From a checkpoint of a small audio captioner: decoder layers 6.
Rows from block 7 of the audio encoder of a small audio captioner, named by matrix and row number. Rows with one number belong to one neuron. Each number is 200 + 40 x the weight over its row's rms, rounded and kept within 0 to 999. All counts start at 0.
After each neuron's rows are labels from the 100 clips, of 14976, where the neuron reaches its highest value: "top examples" is what is common among them; "band" is the frequency band that holds the peak. Only what is clearly more common there than usual is listed. The data: synthesized solo parts of chorales (CocoChorales). In brackets: how many of the 100.
# fc1: MLP up (encoder.blocks.7.mlp.fc1.weight, 1024x256), inputs 128-191
# fc2: MLP down (encoder.blocks.7.mlp.fc2.weight, 256x1024, transposed), outputs 128-191

fc1.506,214,207,128,217,260,242,230,207,217,246,270,207,197,230,178,226,193,219,157,179,285,245,207,227,295,184,163,176,191,93,196,190,226,216,250,190,135,203,195,205,189,194,226,226,225,183,190,192,60,204,175,151,195,172,200,148,216,236,167,143,214,169,233,235
fc2.506,197,246,180,181,239,175,220,177,245,171,169,310,165,168,309,170,191,213,212,207,210,122,219,257,195,186,196,221,152,238,181,207,121,154,94,196,168,309,192,223,165,230,187,242,245,198,235,254,215,168,281,141,219,267,302,214,185,213,193,209,159,230,251,219
top examples: note F4 (74); clarinet (63); note E4 (44); note G4 (25)
band: 250 to 500 Hz (100)

fc1.201,168,198,233,127,194,219,248,142,168,154,238,262,121,187,136,226,149,232,171,197,231,154,207,170,221,244,184,233,191,205,201,194,243,171,195,191,211,179,130,164,137,229,108,150,185,273,210,102,186,207,158,207,186,150,140,191,178,261,239,124,196,132,244,247
fc2.201,222,247,182,237,200,190,187,82,256,255,250,258,214,147,249,208,228,184,239,185,229,213,218,151,190,221,241,140,203,199,255,204,183,170,174,182,156,195,228,197,167,151,208,208,264,170,240,177,214,167,167,138,290,225,147,148,236,177,166,210,169,204,188,192
top examples: note A#3 (100); tuba (91); note B3 (30); note G#3 (27)
band: 1000 to 2000 Hz (100)

fc1.345,190,202,130,174,291,159,284,207,210,165,223,291,168,209,151,218,190,141,210,188,247,197,135,182,260,205,151,234,170,146,177,298,261,135,210,231,155,159,152,144,145,191,159,145,271,235,134,177,197,159,169,193,206,174,132,175,230,179,191,167,194,147,120,235
fc2.345,205,208,241,144,209,215,255,238,252,204,186,221,188,240,177,193,179,216,177,133,229,142,245,238,141,251,163,243,113,199,192,204,200,252,208,236,247,226,187,186,200,141,152,184,207,224,215,159,183,187,206,192,208,209,198,204,218,177,247,254,210,133,163,315
top examples: tuba (89); note D3 (88); note A3 (41); note D4 (37)
band: 1000 to 2000 Hz (100)

fc1.365,197,132,157,177,219,218,229,181,147,97,262,219,149,197,154,300,161,174,89,182,230,180,214,170,269,250,202,213,179,147,214,255,193,172,247,186,233,128,199,123,183,246,174,218,217,219,204,161,172,182,210,158,149,221,199,165,178,155,229,177,171,162,185,245
fc2.365,193,165,138,181,170,183,193,217,246,171,259,229,277,166,193,206,201,226,108,166,206,219,204,144,238,163,184,193,202,209,182,214,158,219,307,200,228,171,211,169,278,217,211,203,249,120,152,172,181,172,212,164,240,192,144,144,191,219,192,211,170,197,210,127
top examples: note A#3 (91); note C4 (74); bassoon (44); note G#3 (41)
band: 1000 to 2000 Hz (91)

fc1.140,168,199,178,135,160,243,191,189,122,177,257,202,185,164,190,273,184,238,108,185,176,215,194,185,256,293,208,243,185,159,262,188,178,136,228,234,205,176,189,163,227,227,165,180,185,243,177,146,162,170,163,198,176,224,214,175,163,181,221,195,218,183,216,179
fc2.140,154,202,226,256,248,242,183,224,167,228,226,215,170,204,253,257,230,301,212,203,262,196,226,201,156,234,184,144,220,156,230,227,186,268,242,230,239,179,158,173,142,245,179,176,202,247,199,189,176,216,207,89,330,177,266,181,171,156,229,232,144,166,186,206
top examples: note G5 (70); flute (28); note F5 (27)
band: 1000 to 2000 Hz (70)

fc1.745,185,125,181,198,205,225,211,232,133,186,160,181,230,223,239,196,242,229,196,187,178,266,214,197,249,222,184,198,176,152,252,177,228,181,215,228,135,81,243,173,188,204,226,201,194,187,169,207,206,159,114,187,250,146,136,188,175,270,186,88,289,201,185,213
fc2.745,173,223,180,208,223,255,200,103,165,194,119,171,157,161,160,150,212,181,200,205,187,224,223,236,221,236,232,252,214,167,215,179,152,214,209,210,200,205,178,212,179,184,190,205,202,178,202,153,204,221,222,156,255,157,212,119,224,163,185,183,157,199,209,245
top examples: note C#5 (50); note D4 (38); violin (34); note B4 (28)
band: 2000 to 4000 Hz (53)

fc1.296,214,176,155,220,225,180,187,160,141,189,165,158,217,157,172,203,199,126,133,207,207,202,195,140,205,154,194,210,218,207,225,149,216,235,212,190,135,155,225,146,188,143,212,236,188,164,216,214,157,210,214,193,129,206,151,202,198,229,166,212,245,170,272,209
fc2.296,201,204,200,201,204,227,213,115,186,175,160,167,246,208,317,214,191,224,296,224,246,162,265,137,266,206,234,214,215,223,187,213,194,195,117,205,192,203,188,187,179,164,147,154,172,194,212,322,177,168,183,267,195,196,232,176,180,224,227,191,208,213,207,191
top examples: note D#4 (93); cello (64); note D4 (48); instrument: tuba (33)
band: 250 to 500 Hz (100)

fc1.719,110,217,180,152,191,230,278,152,195,208,186,254,178,175,189,266,147,221,208,161,281,208,203,205,262,223,189,191,199,204,224,174,220,221,225,190,198,207,187,177,187,230,117,154,188,276,200,131,144,233,160,187,204,175,185,208,206,256,226,65,184,200,243,263
fc2.719,216,210,212,212,145,232,233,29,165,228,166,279,162,208,215,241,177,178,207,170,217,181,187,165,154,201,216,183,199,171,192,209,264,158,123,218,211,206,165,227,225,203,194,187,206,203,200,334,198,193,196,111,311,226,209,192,203,165,176,185,175,192,218,144
top examples: note E4 (58); note A4 (43); clarinet (35); note F#4 (29)
band: 250 to 500 Hz (100)

fc1.50,231,203,185,153,267,128,223,222,182,206,218,192,205,201,186,195,207,127,192,165,267,112,165,179,249,208,130,187,218,177,240,183,194,176,166,213,185,179,138,178,160,206,203,202,255,297,211,172,220,164,212,188,159,230,152,187,262,194,152,209,222,201,174,199
fc2.50,171,202,142,187,184,194,177,268,170,237,255,210,242,240,161,228,250,181,220,205,109,244,210,213,150,225,159,201,238,168,249,164,158,206,255,182,158,244,201,196,244,188,148,217,220,193,221,170,174,203,157,201,253,263,127,178,148,193,202,103,239,188,203,165
top examples: note C#5 (97); oboe (45); note D#5 (32); note C5 (25)
band: 1000 to 2000 Hz (99)

fc1.629,216,159,172,204,201,180,195,172,130,183,180,247,164,201,144,237,177,202,132,184,208,145,154,178,228,345,198,223,146,220,199,261,271,191,211,211,198,140,204,129,209,155,174,211,222,209,177,184,235,212,169,194,203,231,185,226,215,200,211,204,224,193,206,156
fc2.629,222,218,243,226,155,200,168,180,199,251,197,249,202,211,266,153,149,160,261,213,195,242,276,116,271,139,230,199,196,188,167,216,97,206,211,214,229,198,289,256,182,177,240,276,196,208,169,233,207,211,198,193,304,179,170,207,194,240,201,165,134,205,154,198
top examples: tuba (80); note A3 (76); note A#3 (47); note B3 (35)
band: 250 to 500 Hz (100)

fc1.454,155,189,158,164,181,249,225,171,140,180,239,192,217,210,218,268,240,216,134,182,208,240,181,197,212,253,178,281,211,144,257,160,203,170,260,194,189,181,217,177,241,211,186,227,262,187,181,168,182,157,171,166,224,179,211,121,192,186,203,203,213,185,229,188
fc2.454,48,224,196,214,214,194,193,173,237,200,198,197,193,207,221,169,218,224,213,227,223,230,146,148,172,219,177,196,193,205,210,206,168,219,177,213,216,198,194,176,129,148,165,208,223,185,197,104,211,197,209,33,344,209,299,203,201,184,236,214,175,191,225,150
top examples: note F3 (83); bassoon (62); note G3 (44); note F#3 (32)
band: 250 to 500 Hz (100)

fc1.761,181,211,159,147,175,221,195,178,139,176,239,218,219,195,223,266,251,221,115,180,221,226,169,163,242,263,138,234,197,167,233,162,184,161,239,186,192,181,207,190,240,213,166,229,265,216,197,157,166,151,179,173,219,206,206,134,210,173,224,214,216,171,217,202
fc2.761,75,183,197,213,191,159,196,213,214,194,221,175,243,196,229,171,207,186,188,243,247,227,167,204,188,219,160,215,208,191,201,222,130,207,169,209,214,176,184,160,103,136,189,192,171,216,183,46,237,193,197,34,262,182,278,215,153,204,234,217,167,196,210,179
top examples: note F3 (92); bassoon (72); note G3 (44); note A#3 (42)
band: 250 to 500 Hz (100)

fc1.725,229,170,165,226,168,209,189,202,167,155,169,163,167,261,224,212,174,139,126,207,220,193,169,155,210,186,234,236,196,211,274,298,220,192,289,191,174,206,212,222,199,211,145,195,235,212,184,234,139,204,142,250,165,187,195,164,135,153,197,216,221,150,154,251
fc2.725,299,151,225,194,255,167,174,233,145,217,180,147,116,208,305,224,179,172,198,164,200,169,256,133,207,197,182,271,241,175,172,156,74,192,220,172,214,213,234,176,228,181,177,193,158,191,164,214,203,216,225,270,108,230,254,185,241,207,208,226,128,186,209,199
top examples: violin (36); note A#2 (33); note F#5 (31); instrument: tuba (28)
band: 250 to 500 Hz (60)

fc1.670,173,211,154,174,214,202,226,252,194,249,274,205,223,203,158,199,239,200,168,193,269,267,140,212,284,225,109,213,231,191,227,199,224,127,208,193,188,223,183,187,193,238,203,170,273,249,155,156,179,110,200,181,182,180,120,195,294,199,147,156,247,223,210,244
fc2.670,154,200,152,239,193,198,174,224,128,231,217,274,223,152,184,165,195,245,182,248,227,211,265,173,184,176,188,249,228,188,230,189,131,217,235,211,187,199,242,235,212,144,187,226,179,184,188,170,216,210,235,84,362,277,335,155,152,230,235,117,214,193,201,172
top examples: note D4 (46); cello (38); note D#3 (29); bassoon (25)
band: 250 to 500 Hz (50)

fc1.112,147,167,226,180,175,227,207,172,162,140,253,226,106,172,155,240,176,233,167,222,200,174,180,145,222,217,232,225,168,199,220,182,197,159,194,244,206,208,176,180,133,244,115,169,173,247,203,177,176,201,148,241,173,157,176,183,131,175,249,181,177,141,222,222
fc2.112,236,214,248,246,188,196,222,107,226,227,172,185,157,209,291,203,188,181,113,237,200,190,326,97,169,178,216,170,170,262,226,181,206,215,252,207,180,218,200,204,189,231,204,189,204,201,191,205,169,175,202,101,322,226,158,157,254,189,198,217,205,184,183,263
top examples: note A#3 (100); note B3 (57); cello (38); note G#3 (31)
band: 1000 to 2000 Hz (100)

fc1.551,160,210,149,195,225,214,202,224,157,203,259,227,219,210,163,198,255,186,177,207,294,264,173,254,283,230,116,212,246,182,234,195,286,141,228,200,176,183,200,170,172,219,190,169,242,211,139,173,201,137,166,158,190,131,130,160,262,205,155,145,231,206,212,251
fc2.551,133,247,193,235,226,215,228,205,184,220,233,328,203,170,129,195,183,174,214,197,237,176,291,217,218,182,232,174,215,230,180,188,200,227,241,189,201,194,205,254,267,203,244,196,193,205,204,134,181,206,238,86,366,160,293,188,203,240,145,172,182,188,248,235
top examples: note D4 (65); note C#4 (40); clarinet (28)
band: 1000 to 2000 Hz (63)

fc1.81,200,160,210,223,241,197,236,214,161,142,158,210,159,253,50,247,127,154,242,178,211,188,174,120,188,193,261,253,246,229,159,247,230,176,216,195,163,182,202,125,180,111,192,200,214,151,198,221,220,212,229,270,168,151,124,245,193,172,264,197,304,210,220,211
fc2.81,108,231,212,206,205,253,192,238,178,218,207,253,253,183,152,163,203,126,234,257,204,193,187,223,221,193,186,194,150,224,211,245,172,205,116,240,192,181,251,203,253,150,213,221,260,178,187,86,230,241,197,87,273,230,172,266,188,204,215,238,148,252,196,207
top examples: cello (51); note G#3 (40); instrument: bassoon (32); note F#3 (27)
band: 1000 to 2000 Hz (65)

fc1.185,159,221,167,159,214,197,266,157,207,222,170,258,187,177,191,268,133,212,219,139,297,196,190,180,261,202,176,180,179,221,218,166,237,240,234,186,179,228,178,178,196,221,118,185,193,271,202,173,104,241,166,189,199,201,197,219,234,259,219,80,191,189,242,258
fc2.185,246,196,183,217,208,203,227,80,149,234,160,268,135,236,224,210,186,173,269,198,185,221,200,187,193,202,187,211,199,216,169,198,271,181,113,221,222,197,163,216,210,195,193,207,204,195,219,389,180,179,171,137,285,208,215,225,215,196,136,207,178,179,200,132
top examples: note E4 (40); clarinet (33); note A4 (28)
band: 250 to 500 Hz (100)

fc1.643,210,178,131,208,260,182,206,180,164,204,174,183,213,156,182,203,188,114,127,194,220,227,181,189,224,167,173,204,223,202,227,173,211,228,222,195,146,143,227,110,207,154,204,224,208,186,219,175,163,185,216,190,119,215,150,197,224,245,168,200,268,187,224,192
fc2.643,262,167,203,219,217,211,236,123,130,159,207,120,218,204,297,214,169,213,222,233,206,133,312,66,210,248,199,207,220,224,171,199,169,185,135,210,157,225,206,147,196,160,187,201,145,189,178,315,210,215,186,264,168,195,169,181,168,198,203,215,177,189,218,169
top examples: note D#4 (93); tuba (57); cello (41)
band: 250 to 500 Hz (100)

fc1.349,134,178,236,169,189,203,229,156,163,151,262,263,111,177,132,216,152,222,204,194,211,163,204,173,239,237,207,229,217,205,216,203,215,156,196,207,202,194,168,152,141,207,132,128,183,248,203,140,207,207,157,236,187,152,165,182,160,232,237,137,171,144,268,251
fc2.349,218,239,179,208,189,158,172,85,207,176,252,208,189,153,276,199,248,205,154,224,192,167,310,167,179,183,206,186,205,236,249,214,182,192,224,182,195,198,221,236,146,172,207,216,227,136,203,199,227,179,208,127,290,255,142,219,256,210,183,211,214,191,202,179
top examples: note A#3 (100); note B3 (72); note G#3 (40); tuba (33)
band: 1000 to 2000 Hz (100)

fc1.79,213,91,195,240,282,228,218,247,164,173,187,208,175,226,243,212,212,192,164,179,280,207,216,215,203,215,242,161,258,105,197,178,211,200,241,213,237,131,226,143,178,180,238,268,247,186,260,172,196,206,202,158,190,164,152,165,166,142,232,224,259,209,182,192
fc2.79,209,265,163,207,170,160,211,226,205,169,207,226,231,164,198,191,198,220,163,240,197,137,244,218,232,199,229,197,174,202,178,161,76,230,300,181,214,205,154,186,293,173,187,201,181,198,133,111,166,184,245,177,173,185,208,199,199,221,224,157,190,202,222,221
top examples: violin (33); note D5 (31); note E4 (31); note D#5 (30)
band: 2000 to 4000 Hz (66)

fc1.278,178,147,167,192,221,214,244,179,155,189,184,266,161,235,192,232,172,160,181,156,175,209,204,214,252,273,199,241,190,175,207,269,246,192,247,211,180,138,205,148,177,166,179,187,239,216,160,175,204,172,181,208,196,169,185,192,210,219,230,152,227,188,218,177
fc2.278,201,156,178,181,211,166,182,183,241,207,108,276,186,214,198,167,162,181,278,181,130,164,228,134,255,202,252,240,170,193,187,217,191,205,154,225,152,261,245,216,258,236,249,240,272,187,163,132,239,231,168,222,285,238,131,204,214,185,239,182,192,179,263,227
top examples: note C#5 (71); note B4 (48); violin (39); note D#5 (31)
band: 2000 to 4000 Hz (73)

fc1.102,183,202,117,208,218,250,209,162,195,215,220,198,189,213,187,245,193,191,180,198,294,227,212,220,304,197,182,211,210,102,203,187,231,194,256,200,158,195,230,197,219,182,200,229,229,200,159,203,94,200,194,150,215,124,215,117,191,213,185,156,182,146,229,265
fc2.102,141,201,196,124,214,181,229,191,224,196,211,300,222,178,268,157,226,253,274,205,172,173,185,252,205,219,235,187,229,252,172,191,134,144,49,142,167,230,230,189,174,230,189,194,272,198,240,302,197,165,249,131,264,185,286,189,248,198,183,198,184,219,187,198
top examples: note F4 (70); note E4 (49); horn (41); saxophone (31)
band: 250 to 500 Hz (100)

fc1.125,206,127,164,224,213,221,261,209,191,140,219,185,144,229,227,237,154,164,169,192,196,219,164,139,256,194,231,216,178,170,247,299,223,140,263,213,199,180,221,212,196,235,167,168,227,232,196,218,110,191,133,228,154,198,209,119,110,167,198,150,232,124,164,255
fc2.125,222,219,196,226,229,184,203,182,145,118,178,126,175,201,244,226,118,215,228,266,197,129,241,151,230,176,188,213,185,151,136,116,114,236,262,207,290,152,187,191,216,200,230,194,215,186,227,212,196,280,201,265,106,232,210,191,165,169,219,204,174,210,189,217
top examples: violin (59); note F#5 (55); tuba (28)
band: 4000 to 8000 Hz (55)

fc1.21,188,168,170,174,175,260,243,170,139,172,244,183,221,232,210,257,227,220,135,198,197,248,156,166,206,224,210,269,203,154,230,159,223,187,270,193,156,183,213,191,241,194,184,225,250,174,194,182,174,185,153,174,221,170,197,110,174,169,207,207,226,171,243,177
fc2.21,98,174,254,166,188,185,218,203,198,204,217,218,171,259,235,181,244,209,239,245,206,218,130,234,191,210,139,216,191,195,202,253,189,181,118,195,214,167,194,173,117,235,150,182,235,223,206,91,203,203,212,114,303,184,275,205,195,149,238,176,189,217,169,164
top examples: note F3 (100); bassoon (81); note G3 (53); note A#3 (36)
band: 250 to 500 Hz (100)

fc1.166,161,159,154,186,197,265,230,165,131,173,216,201,218,238,220,248,225,209,145,190,209,243,184,216,214,243,200,261,203,156,244,177,208,179,268,204,192,186,235,179,237,195,195,219,246,186,179,167,200,176,154,170,219,163,202,127,189,195,192,191,248,195,229,174
fc2.166,50,218,185,207,198,223,182,116,198,174,162,196,192,127,222,172,238,255,234,238,165,173,167,186,177,257,169,247,197,203,217,193,131,205,145,194,239,179,182,185,146,176,209,203,165,226,233,102,185,183,234,141,315,199,264,192,147,167,218,184,221,156,222,175
top examples: note F3 (80); note G3 (51); tuba (38); note E3 (32)
band: 250 to 500 Hz (100)

fc1.499,150,208,132,191,239,203,247,243,183,229,250,222,208,209,138,205,216,199,182,173,264,278,144,206,293,203,127,229,227,163,244,235,267,152,243,194,166,187,170,147,156,213,209,162,270,215,137,154,164,128,175,179,205,169,123,185,275,237,148,106,247,209,204,284
fc2.499,193,233,199,257,239,163,167,172,160,244,194,291,196,171,161,165,157,177,192,148,238,152,323,160,214,211,240,220,212,206,197,216,158,236,267,167,213,179,168,242,259,133,198,176,164,220,205,162,192,243,213,130,297,169,233,174,166,276,147,186,231,173,239,228
top examples: note D4 (82); note C#4 (56)
band: 1000 to 2000 Hz (82)

fc1.553,154,189,178,199,280,183,236,265,212,209,264,230,182,174,179,181,233,183,202,202,307,247,143,177,300,205,126,207,234,168,195,183,259,146,178,224,169,178,174,197,120,229,199,184,246,256,178,135,215,162,193,171,187,128,91,196,264,194,150,176,236,202,202,265
fc2.553,208,214,171,321,181,185,261,159,220,254,192,270,181,147,169,210,202,169,171,216,219,180,335,194,210,192,226,219,186,222,228,188,155,212,295,204,212,203,219,191,199,118,200,208,144,219,194,193,195,246,226,79,343,184,277,211,171,192,131,186,169,172,234,165
top examples: note D4 (85); cello (37); note C#4 (37)
band: 1000 to 2000 Hz (85)

fc1.474,157,191,189,208,255,182,286,171,221,126,199,241,165,206,103,223,184,118,217,208,208,220,122,125,229,189,200,265,172,139,172,263,279,164,241,249,154,172,187,73,172,185,198,184,252,170,143,216,212,169,212,253,184,157,90,234,231,195,186,189,202,164,152,256
fc2.474,176,203,225,128,184,149,212,273,273,159,282,240,176,174,127,198,236,124,258,173,189,227,179,242,239,223,158,161,184,201,138,183,219,218,222,164,284,186,250,214,172,256,155,215,233,176,140,201,179,160,217,216,209,166,185,230,201,200,199,253,206,237,143,187
top examples: tuba (73); note D3 (72); note A3 (44); oboe (25)
band: 1000 to 2000 Hz (73)

fc1.193,124,172,241,191,190,200,215,176,200,142,273,248,111,172,140,211,157,224,175,214,197,161,193,178,231,219,218,219,203,201,202,208,188,168,190,213,205,218,181,157,130,221,133,122,178,264,223,153,179,179,185,253,160,144,181,211,154,189,247,189,189,163,246,214
fc2.193,222,216,227,226,164,201,178,88,233,226,168,195,136,228,270,192,234,182,155,210,192,201,302,111,184,179,255,194,165,234,165,247,194,198,218,253,186,230,204,204,182,216,210,236,197,161,203,205,178,181,217,78,349,181,165,190,252,226,206,205,187,208,183,212
top examples: note A#3 (100); note B3 (73); tuba (51); note G#3 (35)
band: 1000 to 2000 Hz (100)

fc1.101,122,194,217,148,202,194,241,169,182,169,253,259,118,182,144,224,176,217,183,200,230,176,182,199,221,210,188,227,198,190,209,169,263,156,205,198,201,184,153,157,120,241,111,157,197,270,207,139,162,184,144,219,182,115,141,180,177,242,226,133,191,140,245,299
fc2.101,188,223,212,207,168,190,160,96,198,167,263,202,198,171,255,195,221,219,185,198,211,188,263,100,155,192,220,203,196,207,210,209,209,131,198,208,204,162,199,161,180,179,198,220,173,143,220,162,239,166,208,126,295,263,111,194,284,123,211,203,198,237,207,167
top examples: note A#3 (100); tuba (92); note G#3 (36); note C4 (33)
band: 1000 to 2000 Hz (100)

fc1.755,166,197,171,104,189,211,229,161,128,185,227,208,172,181,219,291,194,234,125,158,237,209,152,190,223,286,153,249,175,154,270,182,239,171,233,208,240,145,158,182,218,231,159,226,235,241,203,95,189,190,135,154,193,229,188,124,185,205,250,179,245,167,204,211
fc2.755,194,205,215,175,246,175,209,283,201,219,269,193,244,185,256,180,232,188,166,202,230,248,152,211,220,248,205,215,224,170,164,176,77,180,145,224,231,225,182,199,129,155,196,158,154,216,210,95,198,212,232,121,213,200,293,225,259,204,210,243,176,147,187,192
top examples: note F3 (50); note G5 (50); cello (39); flute (34)
band: 1000 to 2000 Hz (50); 250 to 500 Hz (50)

fc1.92,163,188,165,132,150,220,196,154,99,166,215,194,164,179,201,271,202,226,120,182,223,233,155,185,227,240,175,293,182,154,275,168,246,162,268,208,227,150,198,193,213,216,132,239,225,224,172,130,200,214,123,156,203,188,207,110,171,208,245,183,186,159,208,227
fc2.92,209,221,194,195,245,208,219,280,227,218,274,260,266,164,188,184,216,223,163,179,209,220,147,201,195,243,213,211,190,164,141,202,43,192,132,223,179,248,225,227,87,206,212,144,199,197,202,97,211,256,187,90,234,241,251,200,247,191,187,248,220,171,154,198
top examples: note G5 (84); flute (57); note F5 (41)
band: 1000 to 2000 Hz (84)

fc1.252,170,187,158,167,183,271,240,171,151,193,232,180,214,236,224,267,224,213,138,184,206,246,164,204,209,235,194,266,203,128,264,157,225,179,280,200,171,187,219,177,244,208,199,236,259,185,184,168,164,185,170,167,227,172,195,116,186,208,191,178,219,180,227,195
fc2.252,61,193,199,220,199,241,220,126,204,205,192,210,204,222,227,200,223,216,206,254,219,205,216,189,179,226,199,213,179,185,220,215,194,242,190,204,241,185,171,238,144,181,123,216,219,192,176,104,208,173,199,69,333,183,324,186,175,220,209,190,195,186,191,179
top examples: note F3 (92); bassoon (56); note G3 (52); tuba (32)
band: 250 to 500 Hz (100)

fc1.449,203,183,146,199,248,190,191,157,144,189,177,172,206,155,175,193,185,123,144,200,225,213,167,128,200,158,175,214,206,212,237,171,212,230,222,203,155,150,201,133,181,168,198,227,199,194,209,198,190,220,212,190,124,216,148,207,211,234,169,210,270,186,225,201
fc2.449,246,185,202,223,210,172,233,96,191,145,191,127,182,172,275,223,195,246,233,212,230,156,282,88,188,267,199,208,254,248,177,214,175,193,124,194,164,237,192,182,188,138,177,184,203,212,207,301,215,184,247,283,163,194,161,168,161,181,192,228,182,165,197,161
top examples: tuba (64); note D4 (62); note C#4 (61); note D#4 (57)
band: 250 to 500 Hz (100)

fc1.62,228,209,167,179,218,142,205,241,148,213,165,280,208,223,142,189,132,168,208,130,187,151,167,185,203,308,138,215,226,243,175,283,202,181,189,183,184,182,185,169,207,129,124,186,263,246,201,154,248,195,217,229,194,226,197,228,248,178,262,224,268,205,157,143
fc2.62,159,241,232,158,178,197,166,158,154,202,187,257,234,228,317,162,177,144,243,198,210,235,256,94,215,202,219,187,246,161,241,232,208,189,218,208,240,215,245,205,216,184,180,164,208,171,177,153,226,240,114,97,340,173,107,190,158,168,251,197,146,221,151,229
top examples: tuba (86); note A3 (68); note A#3 (58); note G#3 (30)
band: 250 to 500 Hz (100)

fc1.40,220,140,202,257,232,249,234,208,228,172,161,224,164,289,232,197,185,150,206,191,207,176,228,182,250,221,257,187,222,145,144,308,227,224,243,196,180,163,226,174,164,198,234,222,198,187,210,234,143,189,230,200,215,171,229,216,184,207,172,201,203,189,243,185
fc2.40,167,182,137,187,206,235,180,259,151,208,161,147,147,185,282,81,210,167,209,143,193,106,185,180,189,191,183,210,156,195,136,193,175,160,102,214,165,267,247,226,227,183,183,178,169,207,129,138,177,210,204,187,227,213,215,215,219,271,243,172,201,183,249,256
top examples: note F4 (48); note D#5 (37); note F#4 (35); note D#4 (32)
band: 2000 to 4000 Hz (68)

fc1.243,184,177,135,192,245,192,190,142,168,226,200,155,213,140,169,227,178,122,129,197,224,226,152,189,217,164,184,220,209,197,266,159,208,221,212,220,155,161,211,116,225,160,219,210,197,187,191,184,172,207,213,176,116,215,137,201,216,239,155,181,264,186,231,181
fc2.243,280,167,209,231,163,183,214,147,158,127,221,120,250,163,324,227,200,213,209,229,186,200,322,109,230,228,224,217,200,227,177,219,120,212,162,231,218,204,205,160,215,206,95,132,125,232,170,303,226,251,206,250,176,241,210,187,178,153,179,228,235,135,264,148
top examples: tuba (68); note D4 (68); note C#4 (57); note C4 (51)
band: 250 to 500 Hz (100)

fc1.656,208,186,159,155,239,165,246,228,174,238,197,281,166,215,102,218,145,193,224,99,219,157,180,180,224,246,153,212,184,202,177,239,228,166,172,213,114,175,163,163,209,146,150,169,280,228,185,145,221,196,167,223,204,193,163,195,228,200,249,173,251,137,174,178
fc2.656,201,206,236,124,205,212,225,188,169,170,216,216,220,221,314,119,171,130,183,209,264,228,263,168,215,177,166,258,208,174,256,238,208,129,246,263,239,265,260,204,192,185,163,198,281,140,188,194,171,205,182,162,280,159,162,167,243,195,268,224,174,255,131,280
top examples: tuba (63); note A3 (58); note G#3 (56); note D3 (25)
band: 250 to 500 Hz (97)

fc1.460,199,177,142,207,267,175,198,167,163,202,185,195,209,144,169,201,188,130,136,188,221,224,166,167,199,160,163,219,203,220,214,159,218,234,211,191,139,139,217,105,205,141,195,222,184,183,231,183,199,198,200,188,134,210,142,198,217,243,174,191,260,177,239,195
fc2.460,258,201,196,216,188,199,229,114,188,133,137,124,202,232,299,215,196,211,246,217,213,167,335,88,192,218,209,221,202,210,162,209,186,194,121,195,186,237,201,187,202,170,184,203,170,205,210,311,217,216,222,269,162,175,159,171,145,202,195,242,184,196,214,173
top examples: note D#4 (76); note C#4 (53); cello (44); instrument: tuba (39)
band: 250 to 500 Hz (100)

fc1.412,165,183,170,170,272,142,225,215,204,220,168,239,178,200,199,202,220,115,231,143,264,160,187,195,240,165,155,169,205,124,182,181,169,210,158,214,158,157,173,186,174,184,232,217,235,208,172,194,222,151,228,190,179,190,138,213,246,202,182,190,259,177,162,234
fc2.412,189,147,238,249,177,248,178,191,253,163,188,141,278,294,215,176,242,171,165,206,224,233,110,98,152,196,215,118,180,202,226,163,183,189,234,244,111,191,167,219,174,255,217,192,194,187,191,198,154,212,223,216,268,229,126,175,193,264,173,124,179,245,200,210
top examples: note C#5 (50); note D5 (41); note D#5 (35); flute (33)
band: 1000 to 2000 Hz (78)